From a checkpoint of a small contrastive image-text model: text encoder norm layernorm, muon at rate 0.011.
Rows from block 11 of the image encoder of a small contrastive image-text model, named by matrix and row number. Rows with one number belong to one neuron. Each number is 50 + 10 x the weight over its row's rms, rounded and kept within 0 to 99. All counts start at 0.
After each neuron's rows are labels from the 100 images, of 14976, where the neuron reaches its highest value: "strongest on" is what is common among them. Only what is clearly more common there than usual is listed. The data: regions of photos with short descriptions (Visual Genome).
# fc1: MLP up (encoder.blocks.11.mlp.fc1.weight, 1536x384), inputs 77-153
# fc2: MLP down (encoder.blocks.11.mlp.fc2.weight, 384x1536, transposed), outputs 77-153

fc1.103:56 66 65 49 53 61 48 48 46 53 50 42 66 52 38 38 35 61 44 62 52 73 54 60 37 65 34 65 42 21 48 40 33 45 36 57 62 33 58 63 54 54 47 49 48 53 52 55 65 74 50 59 70 43 40 31 56 51 39 54 60 34 49 22 58 39 45 58 43 44 48 55 58 53 49 48 31
fc2.103:57 46 56 50 65 59 40 66 56 52 45 46 50 40 53 63 48 62 48 63 41 52 63 37 38 47 49 60 52 53 56 60 46 33 50 44 48 42 31 54 52 52 53 60 47 62 43 42 59 37 46 44 65 61 39 61 57 44 68 42 51 41 59 59 54 59 31 46 61 53 42 41 74 58 50 61 49
strongest on: text has "clock"

fc1.149:45 43 56 45 47 43 55 48 35 45 64 53 56 48 61 43 63 38 48 46 40 58 47 62 52 41 60 61 44 41 68 61 51 55 51 51 50 21 70 45 53 48 51 48 51 51 75 54 39 64 29 56 40 41 39 47 46 40 53 60 54 47 53 59 52 44 61 44 40 53 50 67 65 23 31 33 53
fc2.149:51 34 43 42 38 47 55 62 40 45 50 33 61 53 32 33 42 45 62 35 38 44 52 44 71 49 60 50 50 61 41 47 53 40 36 54 46 56 56 54 54 47 51 40 73 46 50 49 32 37 48 40 39 32 64 36 56 53 43 68 44 43 41 27 63 44 52 40 39 45 47 56 48 56 47 41 60
strongest on: text has "white"

fc1.292:67 46 40 43 47 61 54 55 61 45 56 47 38 47 55 37 46 59 43 51 46 63 58 46 41 48 35 65 44 50 43 47 48 59 59 60 49 38 66 42 53 54 56 44 40 45 55 48 53 47 42 41 56 54 37 42 62 51 51 44 54 56 46 54 25 60 48 56 71 51 68 54 47 42 54 60 59
fc2.292:41 44 45 29 49 45 50 58 32 43 30 36 44 23 57 53 65 50 45 49 36 46 47 50 48 39 42 30 67 41 59 57 59 54 56 39 44 45 38 69 50 40 65 51 56 47 52 48 60 41 50 46 55 45 53 64 42 42 60 53 54 60 48 52 56 62 35 53 45 41 45 51 46 50 56 28 33
strongest on: text has "red"

fc1.462:52 51 41 65 52 65 40 42 59 54 48 44 51 47 39 52 52 33 36 49 49 48 51 47 61 34 51 72 42 52 72 51 35 40 57 44 41 56 57 28 30 46 42 50 52 50 50 41 36 33 53 50 42 44 62 59 48 56 64 51 49 63 46 64 64 44 53 35 35 40 48 52 52 31 51 61 52
fc2.462:43 51 61 43 58 51 61 27 47 42 55 34 43 43 67 27 62 59 45 56 48 51 43 63 61 66 41 52 43 54 39 41 56 53 43 59 58 57 57 55 61 38 44 65 60 56 44 44 57 55 60 57 50 36 35 43 41 60 54 48 49 61 62 41 55 45 45 51 46 57 55 39 37 68 57 40 44
strongest on: text has "elephant"

fc1.179:47 54 64 49 52 55 44 30 43 44 65 46 50 63 34 41 51 50 40 59 56 55 41 55 45 53 22 50 44 48 48 49 65 62 52 47 51 53 37 74 42 30 62 50 67 45 57 53 74 61 42 43 61 71 55 44 50 58 45 66 52 66 45 51 49 54 48 56 46 52 67 49 45 46 58 52 44
fc2.179:41 39 43 52 39 35 46 65 72 32 55 71 45 57 72 45 35 43 70 56 39 55 56 66 49 41 64 67 58 38 57 48 44 68 43 43 65 58 43 51 50 57 44 43 32 55 30 50 46 47 42 37 52 37 48 57 32 45 56 59 45 42 60 48 54 56 58 59 55 56 37 53 47 52 45 44 51
strongest on: text has "man"

fc1.269:44 52 60 49 53 46 58 60 53 50 31 58 71 57 52 39 49 49 27 59 37 64 51 63 63 70 34 37 59 42 50 55 36 56 73 54 47 53 49 49 57 43 57 40 48 63 45 62 28 45 45 47 59 42 44 55 47 48 61 44 59 50 59 49 56 63 36 56 51 42 31 83 58 35 47 31 51
fc2.269:56 48 53 47 55 54 54 43 32 52 48 41 49 51 53 50 47 42 60 43 60 42 53 35 40 46 58 38 45 38 53 35 68 37 40 45 58 36 63 60 65 52 49 43 65 51 49 38 55 60 37 46 47 45 62 58 32 52 46 54 68 49 46 39 52 22 74 38 58 54 51 40 35 50 59 52 45
strongest on: text has "elephant"; text has "sheep"

fc1.99:73 60 42 66 61 31 58 42 32 34 62 72 68 38 52 72 46 64 59 30 64 48 56 55 55 51 56 61 41 49 53 51 64 58 54 58 55 58 61 56 70 34 51 48 49 51 58 43 37 50 55 45 61 47 45 59 72 62 63 48 39 49 49 54 37 53 51 44 45 48 40 55 59 43 46 58 45
fc2.99:30 60 46 54 52 54 56 62 73 58 49 34 40 61 53 46 59 47 58 66 53 46 46 56 56 65 65 43 65 42 63 43 25 36 37 65 58 60 59 56 36 57 50 60 48 34 58 52 49 52 28 64 49 51 61 46 48 51 47 56 57 53 48 47 48 48 50 46 30 52 55 45 52 52 48 56 61
strongest on: text has "white"

fc1.680:49 60 47 74 62 39 45 40 63 46 45 54 55 51 67 55 50 58 43 49 63 56 70 66 51 62 51 48 40 47 41 42 50 44 62 49 57 54 43 35 56 44 48 52 41 62 56 31 48 51 51 58 75 63 51 36 42 58 49 35 47 59 64 41 55 58 57 57 42 42 54 28 35 57 55 54 49
fc2.680:74 51 52 38 24 47 63 56 59 40 40 55 60 51 49 38 52 55 50 65 39 54 34 51 41 45 52 47 48 55 52 43 40 46 59 56 60 32 46 58 75 44 51 38 56 48 37 25 54 49 69 49 67 43 69 48 42 52 49 64 60 55 44 43 42 34 41 58 57 36 45 46 37 54 27 51 56
strongest on: text has "train"

fc1.498:44 49 45 40 66 35 59 70 53 62 33 52 57 45 30 45 55 44 21 51 48 50 49 58 68 51 63 28 54 60 47 60 45 33 38 74 50 53 50 44 37 53 50 70 45 49 48 52 64 56 58 73 56 61 60 42 29 53 51 56 45 60 63 51 65 55 46 42 50 42 53 53 55 60 45 59 53
fc2.498:66 57 49 67 54 54 59 45 60 49 36 48 47 40 43 51 37 55 67 71 43 38 40 43 62 43 38 40 48 51 57 59 67 60 44 46 47 48 36 54 40 50 41 51 41 43 62 60 47 49 39 49 43 41 44 52 55 51 42 43 45 35 33 59 56 42 51 31 46 66 52 47 30 49 54 37 55
strongest on: text has "red"

fc1.469:53 74 50 60 30 35 57 51 48 62 42 56 43 33 63 40 42 52 47 41 57 48 42 47 53 51 76 38 42 52 54 50 50 47 57 52 44 44 45 36 52 72 66 64 64 51 48 45 48 55 63 58 49 66 43 31 51 52 49 42 60 38 57 42 58 43 42 55 63 61 49 56 58 54 28 35 42
fc2.469:36 49 52 44 62 57 49 44 61 56 37 46 49 51 57 61 79 44 67 43 32 57 34 65 39 46 47 37 40 34 51 43 56 53 41 55 49 56 64 61 42 49 44 51 48 59 58 46 40 51 49 49 26 54 51 72 48 39 58 45 46 54 60 39 57 42 47 47 71 53 52 33 26 51 52 78 69
strongest on: text has "red"; text has "pink"

fc1.450:51 47 63 46 43 36 45 63 51 43 53 44 41 50 40 40 54 63 54 31 53 44 45 62 39 51 65 63 53 42 56 47 63 46 34 43 41 34 47 59 55 56 53 35 67 53 50 35 47 60 59 56 61 48 55 51 47 54 44 57 46 50 53 47 37 43 54 66 25 55 54 35 63 53 60 51 52
fc2.450:59 26 54 47 69 63 38 40 38 47 64 48 47 47 46 53 32 47 30 54 48 52 58 58 59 48 47 44 45 59 47 45 62 55 60 36 41 37 47 32 66 41 41 56 34 49 40 49 41 53 51 58 33 53 40 61 50 39 48 46 45 50 51 32 57 55 41 32 45 33 48 56 50 43 45 31 55
strongest on: text has "man"

fc1.177:31 54 50 45 47 62 36 53 56 58 36 43 41 50 62 66 51 44 66 33 63 36 52 52 53 47 61 39 61 52 43 44 54 50 54 55 51 38 60 50 68 40 45 60 50 39 51 56 64 56 49 42 61 50 48 57 20 58 44 35 57 53 48 61 41 64 49 44 47 48 49 59 52 45 63 31 60
fc2.177:44 38 20 54 47 45 58 58 42 40 66 42 41 31 44 55 58 53 36 44 52 56 36 30 48 52 36 48 32 49 45 34 62 66 58 57 34 37 48 63 49 63 34 49 38 54 53 46 52 59 39 40 27 50 60 46 49 44 47 57 52 62 55 60 53 44 51 54 30 63 46 38 40 54 44 58 67
strongest on: text has "white"

fc1.349:52 64 46 70 48 55 41 53 36 40 47 36 59 60 54 45 45 58 49 54 48 75 57 41 31 57 41 58 44 67 31 56 56 32 62 49 61 59 42 43 40 54 52 51 66 68 62 58 58 63 52 39 63 43 49 36 51 46 34 49 47 46 52 49 38 40 47 44 59 66 52 37 70 47 35 55 56
fc2.349:31 54 44 41 56 40 78 43 58 46 44 50 47 53 39 50 47 32 70 37 59 54 72 50 58 52 56 68 39 58 57 42 74 41 54 54 56 38 67 37 34 66 44 44 30 44 48 60 43 45 56 46 64 60 49 60 43 42 63 43 65 38 66 45 47 46 41 42 49 49 50 51 62 41 51 50 39
strongest on: text has "clock"

fc1.318:37 55 51 60 50 46 43 37 64 59 52 61 42 59 52 55 43 48 51 57 56 33 47 40 48 53 40 59 51 45 53 52 69 47 50 71 45 37 48 52 46 30 59 54 51 18 54 53 41 52 60 55 54 24 58 59 52 62 49 43 39 29 39 59 41 49 54 49 50 61 57 66 49 27 41 37 56
fc2.318:38 43 51 58 60 46 53 54 45 56 51 46 35 46 52 49 44 74 49 52 72 51 61 36 50 47 56 50 59 47 66 43 38 56 34 33 27 45 47 57 55 59 53 44 46 58 50 68 32 43 43 49 56 56 57 60 55 52 62 59 72 60 66 36 44 49 59 53 56 41 38 46 67 61 46 49 65
strongest on: text has "man"

fc1.111:39 52 48 55 48 63 29 48 73 59 58 61 59 48 49 52 41 53 30 47 59 52 61 62 42 68 46 56 50 57 45 47 52 56 47 44 44 46 55 52 56 61 55 67 58 50 53 56 55 53 40 46 63 65 52 58 46 46 40 46 55 54 47 42 63 43 46 46 32 58 52 63 51 47 41 28 52
fc2.111:53 60 52 57 41 56 59 64 41 55 46 60 44 58 57 59 59 58 41 54 58 56 46 63 38 71 48 30 60 63 58 55 53 51 47 57 63 46 47 52 62 51 54 64 35 53 38 51 51 53 56 40 52 76 39 61 37 54 50 61 45 54 33 53 44 58 71 76 55 59 44 61 51 61 62 59 52
strongest on: text has "man"; text has "shirt"

fc1.567:35 49 45 58 31 37 49 65 47 45 48 44 45 63 57 50 38 54 62 27 40 50 40 48 40 52 48 57 57 46 39 48 47 50 44 43 55 57 57 53 19 47 58 44 48 50 44 41 62 50 61 50 43 58 47 45 38 59 61 50 38 57 61 59 44 41 45 72 51 49 68 48 63 68 67 36 37
fc2.567:49 34 63 50 40 45 62 54 59 45 41 45 38 51 72 45 55 36 47 53 45 52 47 59 56 39 45 63 42 35 66 48 59 31 43 79 49 56 45 51 72 65 52 48 47 52 62 47 47 62 47 62 44 51 67 63 53 60 56 56 52 43 33 60 37 43 36 42 54 57 55 35 66 51 67 70 55
strongest on: text has "man"

fc1.758:53 73 54 53 53 53 61 53 44 47 30 44 49 41 43 33 32 56 50 47 35 32 79 49 46 65 53 58 47 57 54 55 40 43 59 37 46 43 36 50 40 47 54 40 41 51 50 40 47 46 53 33 50 52 35 45 56 64 52 46 57 47 58 48 51 41 64 41 60 50 61 38 52 64 61 48 26
fc2.758:62 29 60 54 35 68 42 48 49 61 71 49 50 51 55 58 30 64 56 58 53 54 38 44 70 36 25 55 50 35 44 28 60 51 56 55 53 61 44 49 61 73 45 67 58 36 55 54 45 53 66 66 54 45 66 54 59 40 42 52 57 38 66 47 32 53 36 29 37 59 41 44 59 47 52 51 47
strongest on: text has "clock"; text has "zebra"

fc1.368:44 55 54 34 43 45 56 47 69 42 60 46 35 36 54 36 45 59 50 62 34 60 34 42 54 38 54 58 27 56 49 41 61 45 49 42 44 41 55 46 46 27 36 52 54 50 38 50 59 60 48 54 59 52 47 32 48 54 41 56 53 44 50 66 56 65 45 57 52 37 43 61 51 60 65 62 57
fc2.368:59 30 61 59 39 42 57 48 55 63 55 60 50 43 58 47 42 60 48 43 71 52 52 47 47 65 46 60 62 45 43 47 41 35 50 58 57 44 29 45 56 59 44 55 61 52 55 58 32 44 54 51 46 64 64 49 61 35 55 45 54 51 50 44 48 38 41 34 62 42 54 55 47 37 42 56 56
strongest on: text has "man"

fc1.468:34 58 60 48 55 28 28 37 44 62 57 53 53 41 57 36 51 50 48 48 51 49 58 61 41 50 55 46 76 47 45 72 52 40 51 49 46 55 31 48 64 66 52 41 61 40 53 49 60 50 54 53 74 65 51 53 53 52 64 39 49 64 59 28 37 29 36 49 44 47 39 48 39 52 52 69 51
fc2.468:51 68 45 60 39 32 44 53 47 22 48 43 62 53 52 40 52 66 53 61 53 35 39 48 64 52 57 49 40 41 47 43 57 46 52 46 52 46 56 57 46 44 56 43 51 69 52 46 71 34 43 52 35 42 48 61 66 47 46 48 58 29 39 38 53 44 53 50 44 57 54 46 45 63 46 44 48
strongest on: text has "train"

fc1.576:54 42 35 60 33 51 38 62 45 41 60 30 46 50 45 49 54 45 49 61 45 34 64 33 30 49 45 41 45 45 60 53 52 40 52 53 79 70 53 64 27 47 39 57 52 51 43 44 47 52 59 48 44 50 58 45 54 51 39 49 60 58 39 44 54 45 53 36 61 43 42 50 55 43 39 43 45
fc2.576:48 39 45 46 52 29 56 27 52 48 49 65 35 60 62 47 50 47 53 53 46 64 49 51 41 37 35 54 54 43 49 31 46 40 51 51 40 32 51 46 47 50 48 70 56 37 39 53 62 36 44 57 63 31 51 61 57 40 67 46 43 66 54 52 44 42 34 59 48 46 70 73 45 45 63 44 39
strongest on: text has "clock"

fc1.214:50 35 45 46 57 51 47 59 43 46 60 29 52 57 45 65 53 54 45 54 44 48 49 48 46 59 45 44 39 54 51 50 48 51 24 35 64 49 30 34 59 71 39 47 43 62 36 46 54 56 66 60 57 49 30 40 44 47 44 52 60 25 44 46 45 60 45 42 64 47 37 63 39 67 49 65 49
fc2.214:48 58 28 34 50 40 45 48 47 61 44 55 44 70 45 39 50 37 56 40 38 44 47 24 54 32 33 49 61 40 61 39 54 68 65 64 48 25 56 51 56 59 45 38 46 39 49 55 41 53 31 42 48 44 61 29 51 45 41 53 55 48 72 45 34 35 43 63 46 57 39 37 53 35 35 53 46
strongest on: text has "clock"

fc1.514:48 39 57 40 54 68 66 60 52 27 45 39 48 55 46 48 61 44 44 47 33 51 76 50 59 43 33 56 58 55 45 62 42 34 60 28 68 48 47 45 41 42 49 55 49 60 34 57 39 44 45 65 49 52 50 47 50 40 27 56 41 54 38 50 59 55 37 34 59 49 53 55 53 56 42 53 38
fc2.514:44 70 53 60 64 64 26 40 36 64 51 45 36 61 61 45 43 48 67 39 51 57 35 47 47 54 43 52 59 56 33 36 62 56 73 57 63 55 84 41 50 53 27 51 65 34 47 36 49 55 52 52 59 60 53 63 44 52 56 45 49 42 68 45 30 43 51 53 57 37 38 42 52 59 45 43 46
strongest on: text has "clock"

fc1.558:70 54 55 41 49 32 59 45 61 51 46 54 48 36 56 37 47 59 21 51 63 32 37 60 53 58 70 58 64 22 54 45 24 53 57 43 49 56 42 41 54 42 48 67 53 39 52 44 53 59 41 69 56 60 43 45 61 43 74 40 53 35 59 42 48 63 54 38 43 35 47 60 33 41 39 44 43
fc2.558:26 49 47 61 41 54 64 66 42 51 55 35 59 69 44 26 57 48 64 54 49 68 66 58 45 50 47 50 32 69 43 40 46 52 41 43 37 40 49 51 50 58 43 47 40 39 54 47 32 53 61 42 50 48 62 61 45 39 46 42 49 76 65 37 59 50 50 77 51 52 36 55 32 50 29 38 52
strongest on: text has "blue"

fc1.293:61 58 58 54 37 48 53 55 45 52 60 58 54 55 65 47 55 34 39 57 58 63 57 41 42 39 45 47 46 53 23 38 70 66 62 23 50 38 28 57 58 66 52 46 43 53 50 50 67 57 65 52 42 40 38 63 48 60 39 56 60 45 42 79 54 65 64 58 56 59 40 58 45 66 46 45 52
fc2.293:64 61 43 27 54 55 38 56 60 56 42 43 60 46 43 46 41 62 46 48 44 44 50 43 56 42 48 71 37 32 22 44 37 65 56 63 50 62 42 59 54 36 68 47 40 59 43 57 55 59 47 62 53 52 49 61 63 37 39 43 43 58 48 46 45 35 40 56 51 48 44 38 39 57 40 32 60
strongest on: text has "blue"

fc1.267:46 54 50 63 60 61 43 28 70 51 66 52 61 54 33 26 61 32 30 42 59 48 30 53 48 61 43 54 52 55 56 53 44 44 50 48 65 42 36 50 48 52 39 52 42 44 53 48 56 41 24 42 39 41 34 58 53 34 59 52 72 45 40 35 44 60 59 50 50 40 47 46 44 62 67 59 43
fc2.267:50 68 41 29 48 61 57 45 46 41 45 49 65 45 57 46 44 47 55 55 45 58 53 40 56 62 52 39 72 47 39 74 51 38 54 61 38 67 65 43 46 55 38 42 58 59 55 63 35 50 46 51 58 51 54 40 43 50 44 48 49 54 32 44 61 56 30 50 53 43 43 56 46 35 41 39 63
strongest on: text has "blue"; text has "man"

fc1.113:55 64 46 55 46 32 55 65 43 73 56 54 62 42 38 48 56 45 60 51 53 54 43 58 53 57 63 36 40 58 59 52 53 36 58 58 65 41 40 65 42 58 58 60 54 44 66 43 61 65 52 58 51 59 73 43 39 62 58 54 41 50 54 47 71 49 57 35 62 31 57 43 49 47 64 44 49
fc2.113:55 49 58 73 57 74 56 38 49 56 58 55 20 42 25 42 61 30 56 53 42 58 58 69 38 67 59 58 38 39 51 40 62 37 32 54 52 54 51 40 39 58 53 52 50 64 56 56 57 29 41 52 42 59 29 43 49 52 46 55 49 49 39 44 41 59 41 67 53 55 43 67 45 48 38 72 51
strongest on: text has "blue"

fc1.152:44 64 50 61 59 58 42 43 36 50 46 50 47 58 52 41 59 49 54 30 44 74 61 39 43 41 77 49 39 45 56 50 43 56 56 37 51 54 57 53 49 44 53 65 63 65 51 36 47 56 45 52 55 50 44 37 44 46 56 44 50 50 63 49 51 38 33 20 65 61 46 52 41 57 33 41 78
fc2.152:45 45 50 60 55 51 36 29 67 48 46 37 44 53 46 63 62 47 73 53 46 42 52 56 45 42 42 47 54 49 60 50 49 53 55 70 54 53 52 49 45 48 35 59 45 45 42 57 40 40 52 56 40 32 39 48 44 43 36 72 71 74 46 55 49 38 44 36 38 56 46 56 36 50 66 42 54
strongest on: text has "train"

fc1.257:46 52 36 47 37 59 58 62 45 47 51 40 52 56 40 42 41 47 51 34 46 53 46 44 55 52 44 51 27 44 43 47 61 52 48 49 31 47 58 53 46 59 27 47 70 55 52 35 55 43 44 54 54 49 43 49 53 62 41 55 52 52 55 45 41 41 56 63 50 62 58 51 51 53 56 64 47
fc2.257:47 45 57 49 46 52 41 61 63 34 57 49 63 54 35 61 59 60 43 52 37 51 53 48 54 59 48 67 55 48 56 33 37 58 65 38 27 44 59 29 59 41 62 42 32 35 52 64 53 46 45 60 58 46 57 53 32 49 55 63 45 70 52 51 52 41 47 44 60 55 40 51 50 54 50 61 49
strongest on: text has "white"

fc1.50:43 38 40 37 58 48 36 41 48 59 34 59 56 32 40 36 58 53 58 59 41 51 46 58 60 50 43 50 25 41 32 62 41 52 42 65 59 55 51 39 65 36 62 44 58 46 54 58 69 62 44 54 40 55 58 41 62 48 50 62 35 45 53 68 60 54 63 54 52 43 50 50 55 49 56 37 66
fc2.50:38 36 62 59 46 33 50 61 49 62 56 57 46 45 58 52 36 39 57 50 51 49 69 30 36 51 46 33 57 58 54 35 46 45 53 33 54 44 48 53 49 57 49 41 57 44 56 38 58 27 62 50 69 34 62 59 54 52 45 30 45 44 38 54 55 64 49 50 61 56 40 31 40 47 65 42 44
strongest on: text has "man"

fc1.6:52 49 44 54 42 53 57 40 62 54 50 52 51 51 50 47 29 56 52 42 35 54 69 59 43 54 56 36 54 31 41 56 42 45 47 56 53 61 48 45 43 52 32 80 28 60 38 35 34 72 61 39 29 36 57 34 59 47 38 45 55 61 53 48 55 46 56 41 53 65 47 53 40 57 54 33 55
fc2.6:54 50 62 40 49 56 47 59 53 43 58 41 48 42 38 58 51 47 56 66 67 71 42 54 42 46 48 45 50 69 60 41 53 54 69 39 50 36 51 38 37 49 59 68 35 54 45 43 67 47 50 61 51 48 43 73 40 46 40 57 37 53 51 36 51 50 33 52 43 48 46 32 69 38 43 61 29
strongest on: text has "clock"

fc1.270:61 45 49 65 41 44 62 37 59 54 66 46 54 36 33 38 60 32 45 41 40 16 46 52 45 60 51 41 42 50 48 30 58 53 66 67 57 42 55 48 50 53 51 48 45 56 73 53 36 60 43 69 38 52 54 37 59 44 58 46 34 62 46 49 70 39 52 59 45 31 54 46 41 37 40 41 49
fc2.270:37 55 49 37 65 47 53 44 42 56 25 30 50 45 66 51 42 41 62 45 35 44 41 43 63 56 55 53 67 38 52 34 40 63 45 59 38 54 64 57 54 69 55 47 46 40 61 54 61 42 43 46 45 54 47 61 55 44 53 24 40 32 44 38 38 52 44 27 50 49 46 61 57 33 61 51 38
strongest on: text has "red"

fc1.188:44 62 34 57 53 59 47 47 58 50 45 68 37 64 35 45 58 49 40 57 66 56 49 49 48 61 52 42 64 53 50 47 60 42 49 46 51 56 42 66 53 52 48 55 53 40 60 55 51 38 67 66 58 55 30 71 50 50 66 45 63 54 59 27 56 50 74 62 58 66 40 52 40 48 31 48 40
fc2.188:53 53 45 64 37 58 43 62 59 37 46 42 58 36 50 27 54 65 78 45 52 57 31 56 44 51 33 55 45 43 43 69 41 64 50 50 31 44 48 56 35 62 60 44 43 42 41 55 47 52 33 50 33 52 41 40 43 48 48 64 50 39 47 48 51 48 45 43 56 40 47 27 39 52 51 62 59
strongest on: text has "blue"

fc1.218:37 53 62 54 50 42 48 55 43 42 60 46 49 36 66 26 49 60 60 41 52 67 71 44 50 47 61 39 55 56 48 55 48 37 32 51 53 46 45 52 39 46 61 61 43 43 36 50 54 56 48 45 51 47 66 61 48 64 43 65 45 41 53 34 53 38 53 55 46 34 64 38 61 48 40 58 42
fc2.218:46 58 50 48 61 30 61 32 55 50 65 63 49 46 46 69 58 48 50 55 65 42 56 28 55 39 59 50 55 38 57 28 32 56 45 30 70 49 57 46 62 56 47 45 44 45 68 50 38 61 53 38 43 63 41 60 57 45 55 49 44 50 40 58 59 46 53 41 46 41 48 64 41 51 45 60 62
strongest on: text has "train"

fc1.442:55 49 61 45 48 51 53 49 52 46 53 55 61 43 46 51 49 62 49 60 42 44 42 33 48 47 52 49 41 49 36 51 58 61 31 50 55 53 41 35 42 50 68 60 32 34 57 54 54 59 44 67 51 52 61 55 39 44 49 51 59 44 62 61 37 40 44 51 55 56 30 54 48 55 45 46 55
fc2.442:49 59 51 37 58 44 45 33 47 51 39 46 38 51 52 69 46 48 47 51 36 52 47 38 46 39 48 39 49 54 47 46 42 47 51 40 52 44 56 59 49 68 47 39 47 54 31 39 63 56 65 46 34 61 59 46 49 49 56 53 44 52 61 72 61 67 56 49 51 39 65 51 46 27 72 53 42
strongest on: text has "broccoli"; text has "green"

fc1.484:47 34 54 59 57 49 52 51 60 61 49 50 69 40 54 38 55 46 40 52 52 45 52 60 51 49 48 48 43 37 53 36 74 51 46 46 59 54 63 52 53 40 47 50 42 57 42 50 52 65 47 40 44 52 40 41 23 58 64 68 50 53 42 66 52 54 32 63 55 51 56 37 44 33 48 34 33
fc2.484:42 56 53 37 45 38 53 69 46 44 46 50 57 57 61 43 60 33 65 53 59 67 51 47 61 50 35 57 30 52 57 62 43 59 42 63 46 33 66 42 49 49 45 52 54 63 60 55 59 55 48 57 35 41 50 52 60 73 38 49 43 46 55 41 59 63 62 53 42 64 64 48 38 57 50 50 65
strongest on: text has "white"

fc1.1:39 56 70 49 62 41 45 63 57 41 51 45 48 63 42 42 44 77 56 63 53 64 72 59 36 47 39 38 56 51 56 48 62 44 47 48 45 50 60 25 41 59 60 52 40 51 67 41 66 61 41 43 48 62 49 75 46 47 42 57 58 54 41 46 60 54 59 48 55 54 52 59 43 53 43 62 42
fc2.1:34 42 45 52 33 29 43 45 52 50 42 56 41 40 48 48 68 43 44 53 33 34 60 56 46 63 58 63 54 52 50 47 56 67 50 41 50 55 51 49 50 53 47 47 46 26 51 56 45 58 60 55 62 58 32 43 54 42 63 41 55 64 33 48 36 59 50 47 46 52 49 55 33 48 46 34 62
strongest on: text has "blue"

fc1.647:45 51 47 46 61 38 47 49 44 71 45 44 60 55 57 63 31 45 24 39 50 56 46 31 46 47 41 51 50 46 51 44 30 59 58 37 52 39 50 32 49 41 56 47 58 46 49 40 52 41 30 52 33 45 51 49 29 48 46 60 60 43 54 47 37 61 65 60 59 40 55 56 55 60 42 47 49
fc2.647:51 59 29 43 63 37 49 42 50 51 65 40 54 44 51 57 48 53 68 42 35 35 29 57 53 45 53 41 40 44 48 67 50 48 71 61 37 57 53 53 37 50 44 51 35 58 55 69 30 44 52 54 46 68 47 66 58 34 51 52 50 31 43 47 64 33 41 60 42 61 58 59 34 46 48 66 57
strongest on: text has "white"

fc1.681:54 60 54 52 76 48 44 40 56 47 39 51 46 29 52 50 59 54 47 37 43 50 64 40 55 48 54 54 38 31 56 53 51 55 51 42 68 47 52 46 60 42 72 74 51 43 71 47 43 46 44 61 69 50 54 58 59 64 59 25 38 47 67 53 36 43 40 52 21 37 60 32 42 73 40 32 55
fc2.681:46 41 63 39 72 31 63 45 50 38 61 46 45 44 53 66 46 52 41 63 44 52 49 47 43 50 59 45 43 55 58 47 50 42 46 60 28 41 56 48 32 42 69 31 51 42 23 53 44 41 49 53 35 43 64 48 61 36 58 53 42 57 32 48 39 38 43 44 76 56 39 43 54 54 60 55 52
strongest on: text has "red"; text has "bus"

fc1.430:53 27 28 50 50 40 46 67 57 56 45 51 63 48 47 49 36 61 39 59 70 45 51 42 39 67 35 39 60 48 51 57 45 42 60 53 54 55 45 55 55 42 57 59 51 39 40 40 65 42 56 55 80 53 39 49 71 54 50 32 54 42 48 51 52 60 64 47 67 34 60 57 56 36 45 61 48
fc2.430:48 53 50 41 56 52 61 53 44 42 39 48 66 59 68 47 59 28 60 59 43 59 67 72 44 56 42 49 43 53 61 64 56 60 60 54 45 67 42 67 41 51 63 61 39 74 36 61 18 38 46 63 39 34 53 50 55 52 37 64 41 57 49 38 71 38 41 71 47 27 46 45 50 49 51 60 45
strongest on: text has "elephant"